A small contrastive image-text model, trained from scratch: 8.73M parameters.
Rows from block 8 of the image encoder, named by matrix and row number. Rows with one number belong to one neuron. Each number is 128 + 32 x the weight over its row's rms, rounded and kept within 0 to 255. All counts start at 0. Numbers have three digits each. After the name is the row's rms in percent of the matrix's.
# fc1: MLP up (encoder.blocks.8.mlp.fc1.weight, 768x192), inputs 0-191
# fc2: MLP down (encoder.blocks.8.mlp.fc2.weight, 192x768, transposed), outputs 0-191
fc1.17 107:139117125152198111094120157117165157130157197138145107106103160086096128137079122146121152094189106145074111064072081093148128146110140077198125094119136154161095165165189136130119141146066141134097126116061171124126167098181155089110094114151146121162178120157083160112205135185134148172188087117113121165113137088128139136156111156094077121083074100209134148167160172069066167102144133089129159120145140129152181154163100169157142171099173120115159130122067108114162116116144155176182089164125168175139115107111115144114115186108143161141084091130128144138139135156146128096
fc2.17 108:197151139118120144135106130094109147124134151108152164151133187096117146160115171131106220093157143117041126120198149108090142137081074091154155142154125062163134123078184163125174152103098131137180160118144130163130177114138121137158127181166176151178086114146124112105101141101136062107124168119145087140117136063116127088122147102082164133144127085137183093125126037046127066120131128139086115118131153143138180150139094177143127120100101184140207128148097157083117066123120136109129127101135145104120114110097161127152121106125142105119145185062132169145163162193143119189
fc1.18 102:099162106132147143135076082106138168098085109137097096112130117109129133155144125153142177124109094169147123102157105104103150127087138091084115145056129114099106069097120104124059081138117102138152104108092092106172132098080067103118115101106098128106115111131153142129143105067103120160169155145132166127099066060117118084158120123153146104089093212105114144112122096111038110104080136120077108082093154112091100117147118162096182130133060097163161085164201121072124163137147186097153131128109145118119135098142099229146155164165094169103101104128126187148029142129151109115
fc2.18 093:128106162118168194117129099095137111141101125125138157185131153161115112178099105121139117145102106134125120125102165087117160145123162178104120060125189090134164150134121215190121158123108148122143102142176073062192130108188150120096122157134126154132116062159143121131167169092125072121144114092135131128130110142117136176097103090122161114135066062133142106109110199095154118102126126158090086072088108140198070125096158104084091116160139137120176137103131139170154131163118143146151151183167155106113045159162070113192108146113151139140064051086107110118111189141092097117
fc1.19 092:079130123152132121079151131114103181164129093170077104131144128082190182183068098125183129151180104162152131087146095095114160120186150151114166105154105075175173128136140189074098085130104159106102148146058102153156082148198136101085123141161103154082110105134157134088145127161107121112094115138127156136132130056075139118194126120126148130123124127128099110109083151145126132132104164117101143103163137157113189160130074178110096096156085134132086147167106192126105129170099152128188158163173137112158102082085098167124113165174143173140136175094078091095155087081105071088
fc2.19 094:108107147192129144136181176130154130117099068167135088113125117144140117094162059136149160135138100152119074101139134078141202092151156135132066099070151101131167119045109168142090172169169072119083125159099121153172168132135137142175143103139140141086119144176128123132157167088204141154120139079153146144093143111095151125066178109170142145123072168181092091135095127165088108132156118118192166143160190163131122097169137080146118135127119150133127129059151183109158147125130129142171116183144139187175112195156119146111133108145141153132116195063156117172093120145084137152
fc1.20 107:041147096149144091119106081179143117146102175093061129140125145116140143120151127033130105125092168116188133138199148119134097122136173049160121168132107112146110161130066108157079175126159171163150122063117100203148102118099172090154143169144129154133139114211196126105091113108121120099124091099117099098119136161139141115085100124169122063104095116115117121124126105122114129103108139131113136109176094131141148186173119108078106169145170153159142141140144142099201154155114106151136126067132165137150081135101085123118124096118127038131113068132058117140188100158157130090
fc2.20 103:159177159201211129133121112098135094101105120134146107096180088160149082117134138089201108181130174108103145130121180157079188124151122159145101141133106089196130103139122138127184126075116119127106152129118160087119108138098129166094107129147078105052157122091120109107111119128127194105137084118206127119148070209210170150116117073094126125168119124119139096073174119066080158175139056105108106122150128084166111122127157161150163128111080136135135119100172093102081127136144084145168142110158157129128129189116098099127185121133114141107157074091148090162120161110138145092
fc1.21 109:100163077106094084137125166137194162161144145086147123140130068087023139116156098161144130184109083097112189106108101147090184201168137118112148124142078138146123129134142099122158136123121076130125152095117145133146171089146174127073165146206098152098108148136179150127139115082075103094156061139138153079083103127120124119164143124193152093151127164084093085108112140144133137162138122165122100122140089111154119144167133086096140109148098117179127160147120139141152204106109059090118185044154082090181102155140127146144111063110149138128110149106081105100139086128108094174
fc2.21 110:171065102112097149082126148133122161165148159163138151134129150152129109095125131138096090151121129156098161118142145070126213123111131091150139122143145118174105107123122127111052153144115191167097156161148123106088137080187088176155128088089129134179129086102120064091134139088163154167112147084121151105176113117212133112160152187128156074125124126097141137105149079121080128109128069088112099138123198147055105121130156138134136098103133114100075141106198133167111078121160151110114179119088120171069105078093140119151141095021140166106103122103149164130191129172170157140
fc1.22 115:076119135074134141099109131116138106154161080138112085119160092110150045120172101190140130130110088117081149085127080115149164111136114186111129086188251136149120144085089160118127148095118117095078188127163153147095116144137164113119125133088098086152137140140128118111145040093141098094154093123081138152120076158121181135134136147129123162148120135110169116136165117141145198075094091119148230161112056098099093126150136154078117126098121064107145158193106134110130139094174118106161128189089104077142127127131131136080153124119126121099181098140139153104109148200109130107
fc2.22 109:143088141189097173149089177139140132115141106148109105093077180131068138150101165094128095115168107178089176076048192110131100106085115190108078177138126132200099157109152154199155131169074181118142132115165097138113121135134175125079189162140125086148099192149101141141120150064138143146109117115133156077130087137091142143098154149126155104171093145103168109083129115137139096111113192123174053104079179134129185134128130129111144113153161153129137123111165111127098146116079141145086166115119160123142158174152086113168124118154196174186111073124148164096161162120116108120
fc1.23 098:149144127164150205173117099123155125123156160174141083117065122116138170132097061156137131138138096119136159149143132135164131126104140103120092118104148070136069110200094158112144192164060135219091129119107087150155171138122125106167119134102070072156092138078157165149112150132140172147093167139116135081190129157140155184125164143128135134162118188122110162126126092074136073107134111111137095137143159153161112124143099151105091177085152105140131092071136121090064112107070171100170071120091137107134208101113123120146133090125105114028144142135161096131140124081118143060
fc2.23 094:090108115048049125136145136131130145091176072092124098028172192164186175136116138110136131168127101172139111162170156118099149129144089147083138100130126168127087116128103147165143107171092070073159140134137077099166145184191117101134188128131117114166104146142086134166102131121110158121140089101107114145119106156119125124110199089143124118147178116085103100097081100151120133146115116132087108142145127153115064167142214121166137157126185169051123107164151118126188172124120167094106110160151145128122125150148049133132129142105152201146152131078146111093158166089130163158
fc1.24 099:118113098157176175070133151112109060115076139088152128144144139078096125126123055135107134101096149176123179090161143136092110165118126140111151167118085136171143033156092157197137143078122108143114095121141129166094125134151137112124102099126129204085087160092122144094146127096079133183075058182147117172134100140183145114140132113121126116122111151171096138118171133129090108110158115076173135088103133112166049100055099090088154116070159081074136079181098180198107145145134095135120146124147144093113117131177095096100122166123144092126083120118137158147111082083151092117
fc2.24 100:122099142131108077086192123154102102141103106142142109067147136116105116102130120207100118187094114078136098098137078119171153180102116128113163140161100099076128103076137142085116118105101128137141115129086108146175113085134138127109080105189129130177144118129142107173075157201134159191138158195132120144134142178144114123129080133091093110154117125181202112051120125150125127105138207161090127074130105108122132137152210169135084080191145089118104149164128144115103133116157160134117217121122138111129194111163098079147109096165116124106153183160091144184110118173132081153