{
  "train_examples": 203450,
  "loss": "sigmoid",
  "encoder_patch_size": [2, 2],
  "text_encoder_head_dim": 64,
  "text_encoder_experts_per_token": 1,
  "beta1": 0.95
}
Rows from block 3 of the text encoder of a small contrastive image-text model, named by matrix and row number. Rows with one number within an expert belong to one neuron, the router's apart. Each number is 128 + 24 x the weight over its row's rms, rounded and kept within 0 to 255. All counts start at 0. Numbers have three digits each.
After each expert's rows are labels from the 100 texts, of 14848, where the router gives the expert most weight on average: "fires on" is the input token at the peak. Only what is clearly more common there than usual is listed. The data: regions of photos with short descriptions (Visual Genome). In brackets: how many of the 100, against the usual share in percent.
# router: router (text_encoder.blocks.3.mlp.router.weight, 8x192, trained with AdamW), inputs 0-191
# up: expert up (text_encoder.blocks.3.mlp.up, 8x96x192), inputs 0-191
# down: expert down (text_encoder.blocks.3.mlp.down, 8x192x96, transposed), outputs 0-191

# expert 3
router.3:130138115169153122154100135109133126102149111166113135122133111122129134132141171119119150119100113132113151103127108132132119111129153181104140104146116129087110123182158141138087124111155116141101118096122110071137170132088180107114128190120154090129131148131106128096148139154092164137105093131126125139138159123132141151098145113148102163102136143168105122119114154181151143126122127116097144104137145127119121163069103096175106106126120167114122160105180133132121120126102067112135170141138123155163147109124053152117126140107156114126126106165152132120130072135097103131
up.4:127133099089094077121114106112151134120141115091113099125093117141140116158103147105088089191146118120109105100148160153094136111119125109152148107145164092117129135140134089146134149152127095126125110081138118163113099137106103092143131140129112116142083173118111087137103145127109133173134161190093158142095122123114136142098123133115138117151080122106133093147117149185111128139170125139119108134125127110102171143110112095120153126083130095130148159120102114194095122146115112122130133120133143134135148128109123134127134091129161091168106089139122139186115177143159153117
down.4:114158102145118124083122093143104129119111119133131160156155160097104150135123131121118159120146145113165126116118139175090092116132113118073113119088128115136121142104171131112090149149090164099140147139135106108168184144134122147125101120147110099126088144159119120103128138144091100106082178151116095141114125093125123152152153110085105126097139135141105089133143111114150155185108126079134109134117124135131137137162132153146137137078155101079115140105134110125131169101093105161150106136125117142123105104119134201101117112135090123109102150150098141065130094144147134115
up.5:123135152130095137172126150111161154102098154108126160151143127111089135109118093164094156109090119115170131110147087153166137082146111112131110111078130115145155117118133157090178151096135103131130130153103142142136092109120129138130116144185110113116105129117144129100146096112096156132102110137168097154168135102116139124131171136143131148103112124121115130168120103062149139134117101102127103120168117144137081150150125100170104095126154106117105146085118136146166090113189123139161102151129115108085110137108122093145139113106120152085124118105139137131144093141160082124
down.5:092115098117110086166189156142134101208090159145099130137115137133122151138127093143143099151146125141144128075150093100101137149149121172175135141181157129144097142136161160131172095154133132118107107128099112128118121151112119159119110130107140113138160112133129158179117085104147156187135147104091125140140115094144104164113136118127130150149104138105130098119142130123109171117141152156130126119104113068131103089147123134133134149115147156130134115108142130130129122168091106108143122119143137139117107128128142131095072124149108166116180108100163154178129114116105135123
up.6:129093130160104150105126109044130149156096167105155135156092153119123101120133128140131104153115142088113112130082116136192108145067103105152132143112109134145137124087155093143125152130098141136140086110117114137095139095123117076125103172105160119090131145128108123104143112115146184128132163153111119122110141104123152133151131101100143176099100116114114113093185159119155106131163125124132123114107130075096109143132085152149118132123133139120135141109103086126121154123109117139133086152105153133136171135159173128077133098135117119131094136134149113105138102123126107162
down.6:187125127164119128122131161127104126093156123164103128134092096125109134102124132133157085125104120132169115125147141141122082124130091172148114112121114119155095133100140147122103170119158151170109123132102081122127147152144125133125083124117119153172111143148137101128109098131101124151177124142166091153155146098160144118165120112133175127131137104182114111154117140111121145164167144109115111115130078156121119165166164130114136110075190081140142116099133115110125103123128108124145157120107126154128125147139122095140138138095146107042142132121138116159116103160088133145
fires on: " " (94 vs 14.8)

# expert 7
router.7:113163152111116167150157096123147101140107127090119160161119138148112083152114154107146113126126161119122086167101136118145171188142161080175125132162108126085129078137127170118154099121175109144128145120091119136115117122119108120106147159151139145122114127137109086132113131121126157160125156090141092153110101144116097132105104133146144154125155100087118137168089129101148141144126144120153096114072134112122131122094169137151133123111143119090154174162106128109153116175120092098151113071141133159126164135153157093147155129124136102093123143147112119127094128104098124136
up.12:126062095107128112131138129119117089139139128140144129132131134074127099159148161117099148101129159125131110095133151158112154125137178132152163113109134126171132123097132135137158105091098165097131146142112120135076120128112100118127080143118125102104137137159138130150147133140184124144150088122115120089118138104121106124113156146161107175093122140144146181145132157137149165119155109142193146151157062128159089135096143115142103092114104120101137076125144159135147142131091108169098095109093123135159159122118124148102167126117136111112128078119100107163117147131137113112
down.12:187134132147159131139141115129132129123118103119126134110119134100122153139138152139124112148154120122106132134125128114118105146162086163113114152135080123092087125159112114159103130090165144137111128100123088140111161137147146134120132139136157117113113127157146123132101136178139109149136140106173105150126135092130133127118137098100164081153169138144157130123097089094130170153116098120114160160131161130135118142106129129164088165155094084128156147106141167129146145117157134157137108098125178150173073083124123054156170106133121123104155100144104145145171155080088155128
up.13:100126135099139127114123090124131150128128072132139160094108161139089125152143106139098135079149154100115133117115124139144156121120140120102143155159125084170135135139145106165138127142114105150125151116122124159171117148134113157112081123126144110147099088147135144116129140127131095115144163134099118121101113165080186063126139101137083169141108125158088144087143143098153098126133184119125088087126102127121083122140165107126144139101168111148153123148069133136116146128089125148073098107146125155160135159137110163134138090127145146125128126153104137113093156114135109092
down.13:127097131148148117156130149092113088116166149147128093108127137115145114110127118126167083135144101161115152155112159116103143085124148135132137113103141164124136112101096125097105120097119132121162108127130094101090142115135136090144118135118181145148140093118091100130117116147134154126184118166124130140094072103103104145143123155115130099103145105051124093180110125092105135147143092132143144130147125110179134098124104104099174136142139124136116121117127148123158152106143106128106154135100082118117155096058097111082146132122121091105113135167122156161121146157162132143
up.14:150111092112099118146102103171062086103103172137137129120131106131122091134111153142121146105101100110184115129125137138106124090115119133111096144138157129153070137091109144106142121154142137127107090108121133114134142143162101148140126145093145141138157093147102147074110135151114107110149137110099126080107130102126121120100123093101152119153137139167152116135124101120121113124116157156165123110110160091126069102105216165142140093132139153124155133129114158114105126130063116141138175162131148150131133124141121129109089100105119151143125122142102127083129107103161136149
down.14:103106072125126104124137125140125104146115137158136126138133154092091091139122121136116134086107126120129121121176089145128124133153109100097118138096108125155083090130150093139111129138183101099153140124138105095132163123119157146153161177126077162113142116166158152123131158166156116096111174147140118090132136114114125100100150136149154124131159111135124118131137151128124120130140111127114132102144100108126113143076179103127159161116137131113139123125082135098155129197151122106125162080102117089156139097114123118155118113121176130138115088130196156079107130139151124089
fires on: "s" (100 vs 4.6)

# expert 2
router.2:117155155153111114129121125134145078155126076110153161121110095094165129154164126151162134134162142125133152099115148100144118159137127138145146138101141129116129160093108124116128156103097154100119134169145093156137115143105174136147160133155114148108149126132127168128114149137170140157121140158112148089096145099122093172118140107116133099130129101158108106085089147075094113103151090110158131121124163140107154091190088162144126118143150133144151139110126135104162146133078141140120138115144069148139111129116099128142135105097125186082133086113099130113107113146119104170
up.4:150108150126140127100116074106152162148097111117136128140194137157110145108119134146131125132147130105107105134142072132139102143124151150098125134120134133143135130106165123118116094151112092117102149183113087077188104130135124126141137149116153082152116131127140089128101154163131097091105122145167134078148110147170129127160110113148160135143088133126155104120136115119120119084162121091186125150142056132100136167148152116110117079139136118153168111144127101118122132102141106107163087111121133087139168157162141153115101131119090129128108100143128140131102162132154132118
down.4:095166133116148135101149112163112122108111110115112104115139098113125127136160112113060081166138102106148155126123134128142160092106163135173125142102080119134134144139136137158183125129160123108190117121124040133142130129080125115137134133135120180122152148172140073097130139111105102129103154126129130129111136108097116134124143114111122119108127127123132156109139088126116164154116115136084178102166122120140125101157144133119152147134105116112118148173088136163091125113126163129124086189134104101149124102124143128123152160148137106134150081131116115113157131084120161144
up.5:099137139152103155105129118142069120124125140139147141128143145074143139147128164115172148110159161101131115163095104143115134173128111120145149183113183146117126097124162122153164130180114117121118114120124140130119126170098120140137154118113127104147112134089129119140150099164129099109152132142122114099137101090152114130094113140093146149124174150140134094144174133096072135122107112115119108128136121138145125134102096149121097126084114097153123152140123153122147152126056124109108169127087126093141148127078112165122146125119143135127176148106049109128112182126121142112
down.5:108129143165177140136117117115152109101138133111145131152144101154147121152119123072104101132078109208123124122102106109157158112128141105107107090114138133154129130117120110101111136120140165130140152163155151163187118132107108099108112091147160146131166146135098127132111120148122159128119091127173118128061152116152129130129110125126126104140107131057135154124115157133137115124142117130143130125119117138140137125119120118115202129132188126125190071103133117134121120093130105152128122102122145151111114163097157106134123125110110151150108093137138155077144058103115129115
up.6:105093084184142107130146126122103134072137133136161138147038117093140095128142153139151124093111155110156122146098122141145092092128134164128153117156101146106106148129104100145123135133167151123157113098136149131126167111123129130160146133108177117118150115176148134119105162147136111128106133132120129137111120087129112104151153106118178062107133129114149108145135145122169091080092155141143160124129113102126140116154098131120141121150155093081163126124112123121128138115113121094166113128084158115131175153128135126126122149124109149100117120118087083156148105094165089108
down.6:135144142122078151134137110137080106104139148133136120132136092147109083098151132169163131105125128120165167132131107114090117155133159112150093143112112116123130133113086115095108135122122159088082157096109138118150119127147111143164085112136153130162094141107130118126109106134135105129182153157112125151141153110096098128127109168114120105087099096149096134171113111106113088168110128138145118105129118147124167162134152107131117094128108131155117171115114157159145090078168151149098152143139175107140130092108176154112126157123082161136148147155143111146164125147144141186
fires on: "u" (53 vs 1.5); "m" (21 vs 1.3); "o" (16 vs 5.7); "b" (8 vs 2.1)

# expert 5
router.5:091097136123166141144131149121136167091167093148147131137152161156109138104143088085154111099078154161144149131149137118087144121143133113091109101114143091132120147130088086123161152186149135142124089114127127134087106105151156126136112093111147153134119099151116160101151107088134105115089110098106089096093126123132110108126138121135129174132113108122098142161161094126136094164122118131136136152134104126168124110114152141113111150174120094142150048085107154145137155125122147150149127136111145083169112120137157139106125115173157132128160141129116156109159160128149113137
up.12:123135152137088163115167129102100107099121171109167153120053136146157138135155115082117133121103114158142116127110081109136150117133142131130109135185160181078132149131126072098127163175159150101116129091124150109119128133128131122137108103105143139177145140130136143105132129090118159147114097113108143128150092152117081155123126140081130128144115073134153113114100142144119080106105130138139126096134107135139148110099133117119108124143122129128145148146115111102178128129114127145074139078108139140133148132131126117160159161090138155142153182172143118084100112124143097114
down.12:103148115127094092138090120139160118150126102121115109124149151083116108142112145157159136101170154132173130150145166118128154133142129108112131136074142120159153128130172151157151138092087128102130163103150088114105110090142052130121124169107157147125093113115100137142098107139077145110159150111109082116105131135124138106107117131130139094124090164110137150138146115167146127102139131119127093164091123165126137101164112123144127146158115125149143168121148121136128176062134100122134115117102107169149140152123128126104133085119111125111101102096097144118133147108059148143
up.13:085116146093071126110116127122081099150107126124149149135131149085135091122147124108139154137101145110126103110138147183097114146127073184096138137163167128126124130108167121159133139144099140136107132190111127115133133136116092106102121177101139138094130104141134138120085101130095126116099071121138112142122110124122134133158117147133126128183125126104117100119117121149148125130142133168130108073134146101111170097116125132165143107091097156175117146120069105142160139112122127136099148156122110091093139116121157127122076131093124121127164147113107073129173153147111126135
down.13:160144164128134114143101175145160083135164109113100126113156098136141132102138120135098138109198143135111104137154163066128121172123159127101152138139091150098145163174095134123127126104102122099138135117156153086130110147107101177097109137153135142128136090143138125092168110104116113124124121142094177146126127146123109121139123093114116112057150114126130097097080121056136125127116152167104139149135143134114162125129155139124122138136136111111089126154096165120142160082089131119140157142139136165144152142129146114136150131136135113169162084128137126141116131094157159110
up.14:132137105148124098165124113147118161127128123073155149132162183158161120158130116164128121089116125143154113136133093109094124127141166112132104100159095123116146132102164116137118103153097123118160124127131092142148096151109125106136112159118139133122145165151140093174120134096085097185114085113153107111136115170106130130100098141125127130116145094163158142120179143131129119110131117150123121101129088125114089160088170123160163116115152113118109124150127086136148084086107139096116128131122131082087093154153114120116147130106105137148136137151100170110143119128103213115
down.14:170160093097119137097138099107127128085103159097119170121090078084143144093091132101107109099152090129096116102124118172132119159101170153114133147128146096154149131147116105132166128124123109133117145166126138092125118162134077121107159145104136091108084123123080131108126115133125102072127144140136148151110106172139137108152118164127141119125123170141062097130085122133152117111128104113115157179095130121131116116177111124146129107155108117119127129115095143119114119125142109131121136117129153144154137131113088124124186122089151135162082148102130125084103151134115165096
fires on: "r" (43 vs 5); "a" (28 vs 7.3); "l" (19 vs 3.9); "d" (10 vs 2.7)

# expert 4
router.4:154131127124167105157111086114106085131129136140126103122120165159136153107147108103141149114133110124162106108146101161152128116125142153118143117168102166129168096091127145125101110144116151132112153120086151153123139111152144144143121152163107145151149095156188128080140160164112102112139129123170105102160094151112171105136173113145135128145134103057141156124118131090154139108123142118160119138153084134072076095085115091095125116116085124127111127172140113108141111094140124154121086140140160133133153086121091112132154151130128156112098124127132093140132133106147172142
up.4:126122097083099108128128157147144097160154116149125132110130134142140115122149144103143103138143130121094118119127105146133138114112140132093115108118096126115125135117132138084167094112121108153128153136173177080189075078104134110194144127145084112113092162120154121119125125125159140121120142151109168155118121139166174110124138148117096123106152096109165151122145104085128151097145101116144124071120126109143127124099161135129098184072158134142119100090103114085128128144078099115138143137135111129125141152130157121146078138118086131121082143096113101131097123119151127096
down.4:129102132124146150154166095106107108114145149109129096135147166127113158145102127117138115120110106134107143121141137101136133121125098133170128140078120135142146134148179156141121080169127136111189150128144146136147142128098132113092145109137126107162135081172106127131116151094144157153111139084179119148158127115123185120183141144142145096150156133139115110156120155116150094108147182097165094155125116117135127144161125142107138095156146105127106109144130130129133101101169131111159143137187091132095126127111133165087117137182122120142091152130074168148095104125088142150
up.5:115158141167106147112141129109133116155149075151149133090133161128095107114148112141126122143164141118165186115118143147090114120138089118137131086142092145139143158161131153115172140117118130110145129132091109153141118111143113196128087161138142134130117153133154151141161151150088085107145117106125148095066126140142144111170121096154159087125116145124140122138088143095115135119164112159136114159121125132150175166131131127072119121132110133165126118141119178152123138133126142124165116123151131124128136120096125178178138079173134102107104143119122116167111102077137084119
down.5:154097136125110127133132145133165175112100176165074150173123108162171160108096107121140154108103082133131087110120118131107133157117113138131119126127115140114104120116156121129115120151097102128160147132142125094132156052101191131141155136161132103138124102178149110161119120104101095145105122092155125111131152088100105165098094120083127114162137129140143141149155157138099107129111172151107137098133076156110093123147115079129120097119124145112150140135136150135136127120094184086167119077104162118146143115129146135128140096108127119114119134147098140149143115145117151122
up.6:076101108148126176138098120166107108142132111169115106136094120144165108105102122130132091142135165108116098115111200131140129115168141076130137176154172163136139117106139177120135187135130113157101150084144096145163107128070118136151148171103097150141149136128118087104143113088145113142119130115110127175110090135118130132098142092114130136117157132115120124124150109124097106130171094129119138120113116135145187137123107138148125142149095180115151144104115121096153111135107131123144088170098101111130134117123127100103093147118105140119102114139113142174110137129164106143
down.6:136174151167087111179143078140126126119148117105102088093114143108084118119109137109120101126131123174115114155170089106134165120130116126113159163125140132160143126106133104102146094138112148097112126135083088133143109145132134120177092158099072106128113089184176099162150116151112171105149159142127129116119111137123132132156144121129131145129134139147166107097146145170116164125118123130131105148145132078065108157154090116119132151138163121117150086158127171155093106100099130142130135111137157141126142148101166119133090139149137119143119134113117106112142094087129158116
fires on: "e" (99 vs 8.7)

# expert 0
router.0:153135125093148101112110148145097120143129162129109099127147104113127131123105096121108123146171094099115071113082145179168137124129096127138100174126111153147106167157156136135111102100111127103133123093121118135115151184131110143095113096114128110131134154084143106193093112121149101113139152093134140115181126112120128122143114109098107097125111149129156155125162146171100148145137137122093158096120119140114143165149116101115148107115150168121115148133111117106081143155158124124149157175136121128088086142095158142133102181067124110175142129116166146134136121127138163130
up.4:118097122147120154132086095133152132156134148135076129174102149126148115113162110137134119162121082139150167101104114102077111147104126160113119116150132163133117098132153097094144123083119201098123144089135131138171099125137138146112145163109106111130110115165164129149162140121122132150126145124069134146105161155127121135123145096146133143103121162082153124155163141092131191100133095101119096158096140120096155117148111102131166141137096143153129125097092117111126110141111119088100122145115122102100133158119134120136128179095142148148158133139173139115165089139092145125
down.4:153116123118123116081159073135180136138113137106140143125107118178091179155114156113096124119102138138099134129120121093103132117131158132121169129083124101115099116127116106145140135155132128123150087115139153105131151147171116159114156125136140197139143165153105149126100173136094118105093140105155131114115106114112130162126112127151161172155131135118114120116133107135115059128103151096115140134111119155154126094143142184146112134114139111186083147127137141125179115151154123110114104158155132137113085095172166132134121143113135117153135091142091130149125085187125140114
up.5:142128105157111137114103147145164101148134114168106125168139109070091153100087177112101071137123115103113143176102106164125110087107187115134121119134125096083103132115138099124123134141117142118130084125142137112101183122103127109114137103127173092138139121154152113130144158106142125150118134119122138146147180126121127120133105137133116135089078125136102096135100109126115131152129148163100136137148084116151115122116110164109144109088113103151159122126105161128076095127134115112172094119128121105147171156139114116092078168146124139166109153115136120143107136098121083083
down.5:139128132132116190133139127114150125133101158108151150169102137097130116142148163121171171129149121147099160132131120097137135130139153079131131102110138118109142169146080089133130118094091156118187108058110118122161146119123157141144098154126146146130067152156107129133141112138159180153120117108146113131126120095137151142135126113183145174196141122132170095108088118133122132119111112176114121148104126136108162127173133118133130159122104165155143113112150125127131155113169120137145130125135090112105113105115097076147118122101111128165103118091091108120151124162110117140
up.6:174137122104089150098149134136122144146108150085116135149085130134122154120110130118085145106135159054127121181155147138124129175152088130116088103159153119119127114145075122158103098174092101133133140134130106097150136119101102143116116137146114113130124139112169160165147135136109103128139156135141152097127135163082156152120111132116126157134161093148122144104119126147125159147116173130136096099140107154121138146103128103160119117097141118124108121147129125071147122169102110134159109138137175175089110132126138152137130080093167110080079091115122151113165130120158103141
down.6:118126191101154102108113136122139118091112138138099131123181133084090159141185109125097119128082074155148120115148087127163145144115131110093118133154112091116100105147156169113099129088123115153121145154129106143069197137135123143146117155137180127142081129142090109108150085142132159178105121141175085129109102127126083093130104146123122137110136156142120104129157127129126113116194141119110120163127150129156123115119109135079135124124141103123115129106122115153118135099154097079105122109146137107161123155157128128099119138103128130150163138109143122104149132135121149125
fires on: "w" (68 vs 2.3); "p" (19 vs 1.7)

# expert 6
router.6:110143119124082102138124122105128154131157162131143162093127135119097153116133148195153134121128137075110143135204108168088150128142127162136142125171157161158153094125131142131147147139103147104152149167181137124122142117177081134114143098128136115177072142138097132113121116129131076100101117133102127182118087115122109147128107155104103129106129128136132110108079107150148113111131166116153099125130105108121099156146124163089117142067117085153118104151168137133126155127132146133101118129111163124098143128135110118143153120140133136149133118115151142074143132122096120090
up.12:151118092102119119087123138143157088117133172129113159120110123172106141148138141129146145097132124085125168166139140096130160109101158113151154132102134108153134147144120149123129177141191151121127096156094181118136154156138097166143159083104120155145090116113131109154170122131098156120147152119107130152123099129151079157119132065096147109173158152164170136134158105134138144111085129147131123129175107146171170145132118168121142125109117120160124105139110115104124118108133105113116102123108094174172137174125116126146115151129132120134101114117130097080111117121132158109
down.12:109149128149151108132110092112146147143157109103163140132149128159150127134104123182114126135109186097155145139097089163096121136136107132091144131092113088106139140124131124113157175104149141153129136167134128110139127093084121091104155111133159131128064169129154151141121135123082104120129145136141129127149117170179153160170132108135148158126103134121113125075131138088117140095142099123161119152111102127104080101135131177120133127128126118114111082145123157173126131137093156120132136099130134098106140135086121107131165120103121147109121111143154179109118204081149130134
up.13:128122134140148110108142118122114141094117135141127164130177173120103137133105120136170126117181174116158150115126092128083136119132119097115120128120137089166173105152145161125137117098215161124111104136185123185147105111115115112132111123101133146109177123136129086173174158107105138165119158125128146093096097094147121128119150138155078112141117133127165127123138131119088151167163075138162123148135122131135116128082135105124126122145095105151117126108096131139114097143103115111157113132142187145153120106120160098162174122135123148119135115110160124153125124122107145147
down.13:148101094117116158146149115111115109121099104135152147131103091145124145165113128109169138103130126132147111157088142095138124091121075125127125092126124135116143131127130154114146157179130069114143145124080117155105133138179144130182117086174124129112135140124139133139119156101104095077141130099154111143139112124141119150149145128109087168088149184124156129120126063113188112160159151146113138113132096180110134164178109133117104136110094133113153118142163094156146135132161169153129134136126126095141133138118097133101132122110127154142123168181113129113123127099159116098
up.14:141114150163081163136152171124084133160091127140144147099113128126093113111140086127149106129130168103130179147149148136122114144124099137094139121089119163172120149118148138132138158124139121132111141118099142152141130113128126119134118127161117119137152115137140108107089115135150156127121180141122099116147068085128176124128116196102119095171157103152148128145116137115145143146150157162133119140188084170076154133110115151120097127159094099101110137099085106108179129098096157129104137118154119147114133160115150102097154144098119123129143104130122084127167093152145122136
down.14:149133121149155063131104144162147142132188099135116095136135135099120130117161168125112119118072120144149118105161135124145147107074136111176106142132188120132065093129136118101146120135135170134125121109110144118125163110129167107171154150151131082128125145116140202161127086115143084104145115106135158127118118163131083097108121120125146135132133136118100117127123142152143048133119093114130123129132141127128149136146102107148141159079064120125128122152104128111088124137076127123087151128130146133140135136126109146138099112110120123123120143140143139179110131141123162159
fires on: "k" (98 vs 1.3)

# expert 1
router.1:161106117120101134079125128159150140112090159111111110140146135126141125099076148127076113183127093149128144138120120098104071106108102132117135112085124126142143122120142107141114116120112076120150124130165144108153123128111061115147092115100129101100123145141134100143171142147094157133172138181149175145143159142153161102153104159122172104133139191121162109115144123130112154108134080181123115163163125144158107144149155088116157131144141143118103161133116129160122099085153149137094122111146145142120146165154140124145109105147112102115114122139121097167119132138146146110
up.12:081126097129110110170155135097120139114123120108124117141135116119128071121117103151157129118166094133110119184102123086138141133140123153085104125099132133135147160116137106139161111133131132123173139150132126148130093102179122088183134077160178101120157139136146146150117132114176171119111156111164113153158082123102157120140110140153088143122123147136151157124148087121143150117154140139143108110114154116109094132101131142102123109095127135172125153148117101141144125130160117150112071152133140122125076117111122128122090161128159157137148124105076136074090137121121156071
down.12:122115113148139153179090111125132134161127105153122097147085126109119172140143126116130105159116133131139063123129133155131114094122159136089120156115137105096126113138089144116123118137121134132109104116185129147107134141102129138127120138171085154132118090096105166112157120161083135135139167105120171180139200142112146134155103150088110106104134136126138162148088093117149131135150148097112138105119099146158114102125136132121134114155123105141091132105133134116131163084059134142133147133116122122106137120125110131189082080088151161111129131135108113163098124099151079116
up.13:097122120139137128114123098134089129121133145115118088168117083100096087129147143129112104155141105118181132157109180118117152175119150151102121123103082144162161144111133112135111116128101128144112134117091111169138122143144133092172152112134136135146125124068117104136138097106094112110119097161115119149192109118160130149146145107110117092101169153155147100104121161155115154115064146142107131099174158142138164097131123133134123122093123130116095154117109162103118116165113131139133151087165144140105079158171148097109146108124139133118099121112096154130078155114103132119
down.13:148140137117080156121130113122149130115181122094131149094174137145141136112144134111140112102131128123117087092139147144152118147147100118159146112141086107141111141144167139123136131162126149091136076138160139094126083131138140164094128118102105140165105121130161163115121139156092168139106137121128143129136125141139098154106115062128149144134110139167147113131091108119142128098122118134176185111144088094100121134176121147139147103132067103120142139125147139154112114127068135129094188098100110105129161080073138191147129118117123158140116140110120148120159144141152135122
up.14:104123133128114148123133113109106126155104127128096138148152150108122098109150131049127102117152131108135102112140117147162097114155127081107148147138112093110116139152181146095123118142133169101118120134147105100097135122123131103129148130137133127130155131095146121096141081134098125119142099122146110146141124126123123119132130086111155190159133126141183106148111111068158114122170120083139155126151142116118158102111153140158109125114207159098095116161126119114107112086106140130145110168094112143171148181126121144185171104135130122129117154082135110093086135117126133092
down.14:113152069088104126088132125112098150114099108129164135151134107156172115128102130109164152096140142106146121098116126143093115140104168133119140109176138115131108159099146138160150121138150107113140137143102090118145167108101118145121138112153123159128096131133140098126113131164115132139138140086123097107102124100117120130102127155113136126151173140139099129144143165098118128136165142156096135125142084140107102150123192148147119128139127112147118110104149113153065082147119106159064066180096138106129093162105128133134141106148134086117118129090148117074114114086152142153
fires on: "g" (46 vs 2.4); "t" (27 vs 6.1); "c" (12 vs 2.4)